Weights of a small image denoising autoencoder.
Model: 15.8M parameters, 48-pixel images, encoder activation gelu, encoder patch size [2, 2], encoder depths [2, 5, 5], decoder activation leaky_relu.
Data: trained on regions of photos with short descriptions (Visual Genome), 8.8 epochs.
Rows from block 7 of the encoder, named by matrix and row number. Rows with one number belong to one neuron. Each number is 128 + 24 x the weight over its row's rms, rounded and kept within 0 to 255. All counts start at 0. Numbers have three digits each. After the name is the row's rms in percent of the matrix's.
# fc1: MLP up (encoder.blocks.7.mlp.fc1.weight, 1920x320), inputs 162-215
# fc2: MLP down (encoder.blocks.7.mlp.fc2.weight, 320x1920, transposed), outputs 162-215
fc1.473 095:128118092112108117100144133064165104108118153158126123112122103123119144140097109108122143132181143088127146142097112117152155124098150150144157122116150087141146
fc1.474 127:138152137113196146141111131129146075087122117122118133127123144122170099130141122157137143117135129094087147015158112158139136107134116115157110163104120169154086
fc1.475 078:116151128099087146123178116130143070155143154148102140084118066101170120112102152141139113104109097105119190120108145134149100134115152068141115139126091141090109
fc1.476 137:125163143125144111162153123144169149126090130124131118115131150110157136153153069086168167152096116139135142109067152113123145107110110138142108101142127125153118
fc1.477 112:175125148097134149137150107135130103136109121138159093128142180131148133119127154132121122108089129154148139127110129133104149138128106078152108117133149125210102
fc1.478 149:124101109121106112161089107117118146125107179120114136134105156168133106134113131121101098075158087155160146111099102138107161125115116129085113111049126135151115
fc1.479 114:147110116131153140114114116137135115099132102140137138109120111124098117148085131144144128129112143161141160139159131103129168125112134095141119096141143099111131
fc1.480 073:132108129100155096127121129126158135154114184152118121072108177131108122101095095131138102130101131194138106137086137126083153074149113130103076172151139111093121
fc1.481 139:137155179150138162114102112114108113143159094150125137136118130102167097093122134098126130102139100176118141097104127139143111102149142109084092120103114094129139
fc1.482 079:148135111143144119101102157120108128108115134124113094128128132107169160144121134116111147104093133122071119098145135109128125119135130157125115113161123120144133
fc1.483 092:147159106147124176096114145125148177106122154099134133123128137129127128143111123139144152161161149118123121162140139118161130120125127166130114183100161143158126
fc1.484 089:102126143133154083152102147119123160099140138150145098125145123124119148188160147107127157118122063113101117150133108093149117141123128126098129115127101140124115
fc1.485 081:157175099115127135109165136082112149115113143117086100127122114171133107110102149128152133122125124093090102107148122122184118083045137123130102094149087134127123
fc1.486 106:162160159165143112130130111104167112147118137153128136097126138121157138160118135126115136100082152117099177092106123150172142147106123137146134097162105139149098
fc1.487 065:133106121146148191143124160146130140136132134106152090149132096123191139122112077162102099131115116101076094117158164121116153143150181128124116111136151147175115
fc1.488 099:085129089126104103110136125147124112122114136110139101072085097115128146144142137104113107129114102129144105168126137118072106163147114122117098153106124156147151
fc1.489 094:131147133107159120114105115110146140177071111149126133113135137135119141133176126115101125120081163142152146136170093113120134136138100137158121139152081150110120
fc1.490 106:149097163124165130138113126099096143128127180153110096169147126078113169137115121102100156171162133151122105125170133139119119112125101128126117143112144124167106
fc1.491 067:161105099124143119140091147123170167124082144106122160155133130135122100123139167132184139134143119179134119095133153075128123116129103118104128134149189179127161
fc1.492 066:116127135108130100153125123115119109133146107184167116132171096135098099108145144111175119154100133143121116161138164131137167087100106154127097131131185103104119
fc1.493 105:076077168149156156138117140116125097106122137156146135108122164162145125128150067152120127101143135114103088127072152132101079115132114176131126145166108132183176
fc1.494 126:061120129103134122142132129183088098138112129091169139069094127141146138130111090137171106104130113114117133127090126128130143139130121121119119118144070148083171
fc1.495 115:081120156130124098149142128099087091190105118133093132118165124141157143183164092139128115138134106136118181107096115137132145159166101143153171132111126135131113
fc1.496 084:097098137100141076142127119129104123115112148146147122132135143126112129107103180123167141144086116136143109182116172141125138071128108119192090159112127128114119
fc2.473 109:140147123177131137137143149154127105155102063093155138154182146133126102113112154173079157135140113115080123157168165106127123133146123115109121126148122130136168
fc2.474 116:138133132135164124103135125106158144110152111134180142111146123117122115104136104152143154120133113080172140110144133112146115125133088154123106114112150132157104
fc2.475 100:151105135136138118161096127125100178117115082090126108174130176126109126143145091151112144151154148159120069118130098135105163127157104178137157106132178122141150
fc2.476 100:110159097143108164100125111136108114126114115150150120162136105122133118130085184180139111105131129152129117101133102142131094149162128128140133138081131122117093
fc2.477 103:156164109121098117143135059120135167107106130150129107130142144143130116132132088136104130084110136122137159150134111110095153118122112085124093133156145152137152
fc2.478 114:132150147129150141101126135147156131139149111098133103148162122109128146124105156158127150192138134110114090171116152093136067145137135132169122107175121110091140
fc2.479 088:083115121104081103151096160110116152132141121096107106142135117104164149184151061159195126105112133165147114087137082162117150147096120102089155149126152144155103
fc2.480 075:126123128093149100123131164127156149151138202144133131076106171133101150133111094158141101122090127183145144142099151139061166097138118148125087144144132116076134
fc2.481 078:107155129164126136105113180136117116124103113177134121149138130132152055124112131124155155147127120161117119137103123103148111129124091141139121104132128112102133
fc2.482 081:128129130125122155129130140141140146159125117149112164095135105157113117136117145108136124135149118122116150137106155116103096133132113116137115094112128118096115
fc2.483 104:136181097174125183093136143105160166096088164113137159122113124119141137108104127144155174149158134117124110145132159119149142102104119112134111179099160117147137
fc2.484 088:142131116108111140129127176127161136169105121154131114154098127138128111119087087086158121105125173119155115072141157145123104106105071104137119164138105113079108
fc2.485 087:106088167129128121123081139153147082142135099127165143080138142108126174127129083133103116125127126164136166184097150136082165169193145150132148143144181132130111
fc2.486 104:136126134069116179132132141152079136132134101133108123146137122145095104096139139124133143142161097135138114148145145125084121101151138131143112162089131136135154
fc2.487 060:129115159136113164150122138172139121154136105102121121132127112115141165128112130150093100157129097117089088108153147118141104100115165143120124098137125144169125
fc2.488 100:093107168115130158128091142107143142141148122145123174174132127120143122113107069143132122119133132110125130114109092140212148116123094097142172160133106128145136
fc2.489 094:149122130141095119142134179126095133119113138075127135135167112075139089109111145130170134133102141121125115129105172080130177148118135138150158142100099103125140
fc2.490 132:115113143134155137138112137111105120135122171143137078160137122080112200139116126099122170172160114166141128145144158125137121105140115118130114154150126119164111
fc2.491 072:114153124108114153132152096148100124119140107165123123097097104155138153124122100120097118110140136094124125160139128145147137125117165108152125094086108081132096
fc2.492 071:133100097138117096142134082141144153121089094058120115110106153138138133129101152150115143142144083159155174118093135099119089147084149133140141111132113166134142
fc2.493 083:151171115136094125156122088163130131112127104143148135169129082093149123111104174128143094148137132122128120123121084096151142109137133085170139085108131108095088
fc2.494 104:116133126147121147120122120099177163130142136160105131176139103118103122126091157131112165159117147124150093097125121148085123155135104151118122125104132127148117
fc2.495 113:147124119164113112116113163170151152116141136128122134143115145113091118109141162131143113132114176122143124107136157112152128104094150098141072131164117119144148
fc2.496 088:147156104119143172112123158149132137148103083104113172116141131133152134139154105143123127132172156134093132100131107088145097162145114123097167094137125127147111