config = dict(
    encoder_arch='pvt',
    model='image denoising autoencoder',
    dataset='regions of photos with short descriptions (Visual Genome)',
    train_examples=50862,
    image_size=48,
    crop_scale_min=1,
    horizontal_flip=True,
    bottleneck='denoising',
    downsampling_factor=8,
    encoder_norm='layernorm',
    encoder_norm_position='post',
    encoder_activation='gelu',
    encoder_mlp_ratio=6,
    encoder_head_dim=32,
    encoder_fused_qkv=True,
    encoder_qk_norm=False,
    encoder_parallel_block=False,
    encoder_inner_norm=False,
    encoder_patch_size=[2, 2],
    encoder_depths=[2, 5, 5],
    encoder_widths=[80, 160, 320],
    loss='l1',
    latent_channels=32,
    decoder_norm='groupnorm',
    decoder_activation='leaky_relu',
    decoder_weight_standardization=False,
    decoder_widths=[64, 128, 256, 256],
    decoder_blocks_per_level=1,
    decoder_block='basic',
    decoder_attention=False,
    decoder_upsampling='nearest_conv',
    init='torch_default',
    residual_init='none',
    optimizer='soap',
    beta2=0.99,
    lr=0.0021,
    beta1=0.95,
    shampoo_beta=0.95,
    eps=1e-08,
    precondition_frequency=20,
    max_precond_dim=1024,
    one_sided=False,
    adamw_lr_other_params=0.0017,
    grad_clip=3.0,
    ema_decay=0.99,
    steps=7000,
    batch_size=64,
    epochs=8.8,
    lr_schedule='linear',
    final_lr_fraction=0.01,
    warmup_steps=1400,
    weight_decay=0.1,
    adamw_weight_decay_other_params=0.05,
)
Rows from block 8 of the encoder of a small image denoising autoencoder, named by matrix and row number. Rows with one number belong to one neuron. Each number is 128 + 32 x the weight over its row's rms, rounded and kept within 0 to 255. All counts start at 0. Numbers have three digits each. After the name is the row's rms in percent of the matrix's.
After each neuron's rows are labels from the 100 images, of 14976, where the neuron reaches its highest value: "patch colour" is the nearest of a few named colours to the mean colour under the peak; "place" is the part of the image that holds the peak. Only what is clearly more common there than usual is listed. The data: regions of photos with short descriptions (Visual Genome). In brackets: how many of the 100.
# fc1: MLP up (encoder.blocks.8.mlp.fc1.weight, 1920x320), inputs 192-255
# fc2: MLP down (encoder.blocks.8.mlp.fc2.weight, 320x1920, transposed), outputs 192-255

fc1.167 119:099129141073119141126167129145104155160151104091080111107120130086098119110128096065135080082141103103126085086164183131142134109142141111122139122071100121102126126079108086141084135139136112
fc2.167 079:126088144123121141139132057142152207109167149137148140162146116127193133166097154135152167155156147120134164162127033104114127029167100142140130145166137093126127156166110193146157135173131120
patch colour: brown (76)
place: centre (32)

fc1.201 129:134087056116148163125170136162072147142127108165109103102071151130170128079090115147128104088152099105143056099124128135179050137111176153171115117161149131113130172083091169139140171130128145
fc2.201 165:147121078154120139129149135166068152141129135124108114116092180111185109086086104149125115119161094132133051115148164085196071127118162153205111090146159116141135174088095142158134148098127133
patch colour: grey (64)
place: bottom centre (33)

fc1.72 116:179099093174146060168158178125151175110094142098183101145111166154075130144169158105086101199163059124135142087118084114170154120107117063235155067133126176099074161169134119181129131132139111
fc2.72 152:070171121097115177106077095124126129162183138176088147082152148092170141133096096170165101097053176182095087140162186164114115130114107217023135179129131104173126099074104114082103126142143143
patch colour: grey (65)
place: centre (32)

fc1.175 153:177121067118122143118208136120110088172145120154075103103120125113152157138127113109134116101111100144145096093207168127165188154149151105152166133099071061176162118076139126140132098178194093
fc2.175 074:118108189123133177138111102130113122128147129109152142121119149135158146151086157160172137118108132170121142133123070147137110103103116158132071157104188133142123138184085150100131093147085184
patch colour: grey (67)
place: bottom centre (29)

fc1.12 125:126125150149105162118144123127091175160161117132113097142159149129132131122113154105116089101144109117127153107177156186175124102173072099108126183074094113134110112130143166155097154168117147
fc2.12 072:154099149115146126127165084126149139108172148124163114148113130117164133143104187126158139129172106153146146145147136090132134077159126187212105138187139119125199129170076161146160127149093123
patch colour: brown (68)
place: bottom centre (40)

fc1.689 078:096083086161158158164154157115153086094150084131178111120100142161117125164113135152094144166133169095087141063102119147066085143084169121140133111180169114123091111196127137105053122123141111
fc2.689 095:159136175100097139101122142155094111118094134119163147149119096077134110080155103124138126100143105148127142189159179111152097071202101174160115146154110141132163153091148109130176180136141175
patch colour: grey (62)
place: bottom left (51)