{"model": "image denoising autoencoder", "train_examples": 50862, "encoder_activation": "gelu", "encoder_head_dim": 32, "encoder_parallel_block": false, "encoder_depths": [2, 5, 5], "loss": "l1", "residual_init": "none", "lr": 0.0021, "beta1": 0.95, "one_sided": false, "batch_size": 64, "epochs": 8.8, "final_lr_fraction": 0.01, "weight_decay": 0.1}
Rows from block 2 of the encoder of a small image denoising autoencoder, named by matrix and row number. Rows with one number belong to one neuron. Each number is 50 + 10 x the weight over its row's rms, rounded and kept within 0 to 99. All counts start at 0.
After each neuron's rows are labels from the 100 images, of 14976, where the neuron reaches its highest value: "responds to" is what is common among them; "colour at peak" is the nearest of a few named colours to the mean colour under the peak. Only what is clearly more common there than usual is listed. The data: regions of photos with short descriptions (Visual Genome). In brackets: how many of the 100, against the usual share in percent.
# fc1: MLP up (encoder.blocks.2.mlp.fc1.weight, 960x160), inputs 54-107
# fc2: MLP down (encoder.blocks.2.mlp.fc2.weight, 160x960, transposed), outputs 54-107

fc1.267:42 48 52 37 58 49 69 48 55 30 34 53 51 60 71 48 29 50 62 60 44 58 56 60 46 45 27 52 48 51 58 58 44 50 70 63 33 56 65 56 32 37 60 53 45 51 60 55 44 41 49 50 37 55
fc2.267:43 45 77 48 57 44 64 39 32 34 51 58 42 80 42 55 55 67 43 34 60 60 54 59 64 49 49 46 52 57 49 57 57 30 37 62 56 58 48 52 42 56 38 55 53 43 65 66 30 54 48 58 48 42
responds to: text has "blue" (26 vs 5.1)
colour at peak: blue (33 vs 0.8)

fc1.324:52 34 52 49 54 53 59 60 40 31 31 61 49 59 56 69 44 62 46 52 45 39 38 46 60 51 50 53 63 73 57 52 43 37 61 39 47 45 60 33 53 52 45 45 57 33 38 60 69 45 45 35 58 62
fc2.324:59 34 43 49 68 41 61 39 61 47 60 49 47 37 53 43 45 43 57 51 48 47 63 55 39 50 48 32 56 38 44 47 47 62 71 54 47 59 48 60 52 54 54 36 37 48 61 35 14 53 49 47 37 41
responds to: text has "zebra" (28 vs 0.6)
colour at peak: grey (66 vs 33.9)

fc1.279:44 63 51 42 57 51 62 53 56 49 46 54 66 28 51 56 39 56 49 55 47 58 47 80 54 63 22 48 48 53 58 62 37 53 49 41 34 53 29 49 59 29 57 62 53 41 48 57 60 53 60 36 52 35
fc2.279:39 53 52 50 36 60 24 51 55 40 40 64 65 44 53 35 64 42 75 58 47 39 61 55 50 47 49 49 48 29 63 49 40 59 51 51 45 52 49 41 38 59 58 62 50 69 63 53 54 35 51 64 64 69
responds to: text has "blue" (25 vs 5.1)
colour at peak: blue (70 vs 0.8)

fc1.652:48 54 48 61 51 57 49 47 60 62 58 50 65 41 57 57 59 20 43 57 53 55 43 59 42 53 34 47 60 58 62 44 58 49 52 63 37 50 44 38 43 63 47 59 56 44 55 50 60 51 50 63 61 39
fc2.652:42 52 55 51 38 39 56 54 27 47 41 55 37 61 47 37 45 76 63 32 42 46 65 36 64 49 64 49 39 44 33 50 49 51 52 48 61 60 61 49 51 43 54 55 42 44 41 40 38 50 50 30 48 66
responds to: text has "red" (26 vs 4.3)
colour at peak: red (37 vs 0.8)

fc1.543:44 46 43 41 51 53 41 38 45 45 46 50 53 43 46 42 55 27 56 36 48 63 50 49 41 51 30 41 42 41 43 38 62 53 62 58 65 37 26 49 53 41 60 42 49 62 48 75 31 61 50 45 55 28
fc2.543:45 48 48 37 60 40 40 48 43 41 48 56 63 48 23 49 44 67 55 44 48 54 55 48 54 47 66 49 43 46 73 73 59 59 35 55 40 64 45 37 45 40 48 57 41 40 51 31 72 40 59 43 51 50
responds to: text has "red" (29 vs 4.3)
colour at peak: red (32 vs 0.8)

fc1.69:53 41 47 65 53 45 55 55 52 62 37 62 61 56 54 46 41 51 38 67 54 60 52 56 46 71 46 56 35 60 61 45 50 45 57 54 56 55 59 49 60 39 40 68 44 55 58 49 57 44 35 42 46 42
fc2.69:55 49 31 62 51 54 56 61 50 40 34 68 70 57 49 41 42 37 37 59 49 56 30 66 48 65 40 61 43 56 56 43 33 37 46 48 55 59 54 53 66 46 44 54 46 61 52 42 54 41 34 38 40 46
responds to: text has "green" (27 vs 4.3)
colour at peak: green (45 vs 0.9)

fc1.760:23 49 45 63 58 57 47 56 63 43 39 57 86 59 42 40 49 47 36 37 39 55 57 48 49 44 33 52 40 39 54 36 42 64 49 40 37 35 51 41 64 58 52 40 71 63 50 43 34 59 57 60 50 47
fc2.760:50 52 67 47 53 51 66 49 40 49 53 32 51 58 64 43 41 25 47 57 46 52 48 54 63 65 36 49 40 71 43 57 39 42 55 52 51 81 46 57 47 48 61 45 38 53 50 61 61 33 39 44 34 61
responds to: text has "blue" (35 vs 5.1)
colour at peak: blue (52 vs 0.8)

fc1.109:54 37 69 58 64 56 62 53 35 44 38 69 56 72 50 37 56 58 48 38 62 66 34 47 51 51 48 34 49 60 53 51 52 50 50 58 57 52 60 46 59 44 62 70 58 54 49 40 53 58 40 66 47 33
fc2.109:46 38 38 55 39 25 53 30 58 56 42 32 20 42 45 34 29 36 16 56 42 51 49 51 51 55 43 47 45 49 40 62 34 42 41 37 47 45 54 40 56 57 42 55 48 57 44 37 39 44 35 51 48 73
responds to: text has "green" (30 vs 4.3)
colour at peak: green (37 vs 0.9)

fc1.237:55 47 61 49 43 39 53 39 43 56 45 70 23 49 61 59 33 58 42 47 48 43 40 41 36 47 54 66 49 49 56 57 61 56 46 43 50 52 45 49 68 59 62 37 52 52 50 50 57 53 47 50 56 79
fc2.237:60 52 61 43 42 35 50 36 55 33 38 70 33 54 61 46 45 50 51 51 66 37 41 45 46 33 54 47 47 57 38 67 60 53 51 58 51 62 40 57 68 55 59 40 57 56 51 63 54 52 65 60 63 76
responds to: text has "red" (27 vs 4.3)
colour at peak: red (50 vs 0.8)

fc1.440:47 60 49 53 56 49 46 56 36 49 34 40 54 42 59 22 58 43 59 44 63 58 57 58 42 46 55 60 62 52 62 55 37 56 51 48 51 49 51 55 31 31 59 59 55 46 46 64 52 36 39 46 60 45
fc2.440:29 52 41 48 55 59 59 59 33 49 50 41 53 47 62 35 43 50 65 38 56 54 55 53 35 54 48 56 46 52 51 47 32 50 53 38 49 52 58 52 31 50 55 41 31 40 40 57 57 41 38 24 45 53
responds to: text has "zebra" (25 vs 0.6)
colour at peak: grey (62 vs 33.9)