config.toml
model = "image denoising autoencoder"
dataset = "regions of photos with short descriptions (Visual Genome)"
train_examples = 50862
image_size = 48
crop_scale_min = 1
horizontal_flip = true
bottleneck = "denoising"
downsampling_factor = 8
encoder_arch = "pvt"
encoder_norm = "layernorm"
encoder_norm_position = "post"
encoder_activation = "gelu"
encoder_mlp_ratio = 6
encoder_head_dim = 32
encoder_fused_qkv = true
encoder_qk_norm = false
encoder_parallel_block = false
encoder_inner_norm = false
encoder_patch_size = [2, 2]
encoder_depths = [2, 5, 5]
encoder_widths = [80, 160, 320]
loss = "l1"
latent_channels = 32
decoder_norm = "groupnorm"
decoder_activation = "leaky_relu"
decoder_weight_standardization = false
decoder_widths = [64, 128, 256, 256]
decoder_blocks_per_level = 1
decoder_block = "basic"
decoder_attention = false
decoder_upsampling = "nearest_conv"
init = "torch_default"
residual_init = "none"
optimizer = "soap"
beta2 = 0.99
lr = 0.0021
beta1 = 0.95
shampoo_beta = 0.95
eps = 1e-08
precondition_frequency = 20
max_precond_dim = 1024
one_sided = false
adamw_lr_other_params = 0.0017
grad_clip = 3.0
ema_decay = 0.99
steps = 7000
batch_size = 64
epochs = 8.8
lr_schedule = "linear"
final_lr_fraction = 0.01
warmup_steps = 1400
weight_decay = 0.1
adamw_weight_decay_other_params = 0.05
Rows from block 8 of the encoder of a small image denoising autoencoder, named by matrix and row number. Rows with one number belong to one neuron. Each number is 500 + 50 x the weight over its row's rms, rounded and kept within 0 to 999. All counts start at 0. Numbers have three digits each.
Before each neuron's rows are labels from the 100 images, of 14976, where the neuron reaches its highest value: "colour at peak" is the nearest of a few named colours to the mean colour under the peak; "peak at" is the part of the image that holds the peak. Only what is clearly more common there than usual is listed. The data: regions of photos with short descriptions (Visual Genome).
# fc1: MLP up (encoder.blocks.8.mlp.fc1.weight, 1920x320), inputs 64-127
# fc2: MLP down (encoder.blocks.8.mlp.fc2.weight, 320x1920, transposed), outputs 64-127

colour at peak: grey
peak at: bottom left
fc1.689:570562433426431543484527491549494466497466581473478555445438548576545543475522526463570519437504464519443515518524547478516490418515619532534572509532510470482533452419551529446566461546517535
fc2.689:370484568484459496399440566479533561524450420563495520428496506493498482444495451490488528540451551487535450467460463440464470523446411539425501512484478522509497571447521522463418486460489549

colour at peak: grey
peak at: bottom centre
fc1.201:450499551558476523582476451536466416514527440473474473443540546475511484444535511544500411524470498538537519437408533421462475512503437534458579521526540493501473646480571393452554492429516515
fc2.201:429458537505492542573452503548524411531533412452458508454549555488527479455573539532515418501457538505542488443474535450451478547433485515476579544505553510505476557487544444486544467437486545

colour at peak: brown
peak at: centre
fc1.167:431541501314500490490494479431511523477518535489488496450555391525481445504505481511521536500425406458465522535505464525589508419432383469467424541531465504500463448459555514561420523506544474
fc2.167:561490528539466537531518479520501480457498438497497554571456612465521557543512548558496431599727529482503513534521542518515581470517565587535489498535509509554462554501482527449580458466521568

colour at peak: grey
peak at: centre
fc1.72:487480451475418533544508531538532485468480479490458554546478538515523542463522425474492550447553530460474500486402527527550534477508548497520443537483405533519475537554491426524469465458617557
fc2.72:521489593505507534448491443496439500585509490542511490458514514498492486547440520516511431547492509550548487520559509381483493536518482501477500510466544453488542465471537558419506514523361434

colour at peak: grey
peak at: bottom centre
fc1.175:481513540483458463456486418482485494502536554521550586488475450579540454384506562517549559565485541614478439500562466506550569488452489459413519479473587430573449413457481573521482473544470443
fc2.175:521478444524548604454601560508507477504495469512520501454576540401425517597510463444457483485551521531536493444516546505493490491451564583523467457537517451428475502473460462511565413406444579

colour at peak: brown
peak at: bottom centre
fc1.12:480515556389482504387513428454472526474521540490553532461466400552568411500467464503504518577487541532489529399507476550520452423460454482546472535445564507475451347475508464506511450523517518
fc2.12:524436458478465551569492522555497475460492435469456516565503606508447549511495583450447378548675519452495585487494516479576577501458542516484515496522494543531458566489504534458517474502521586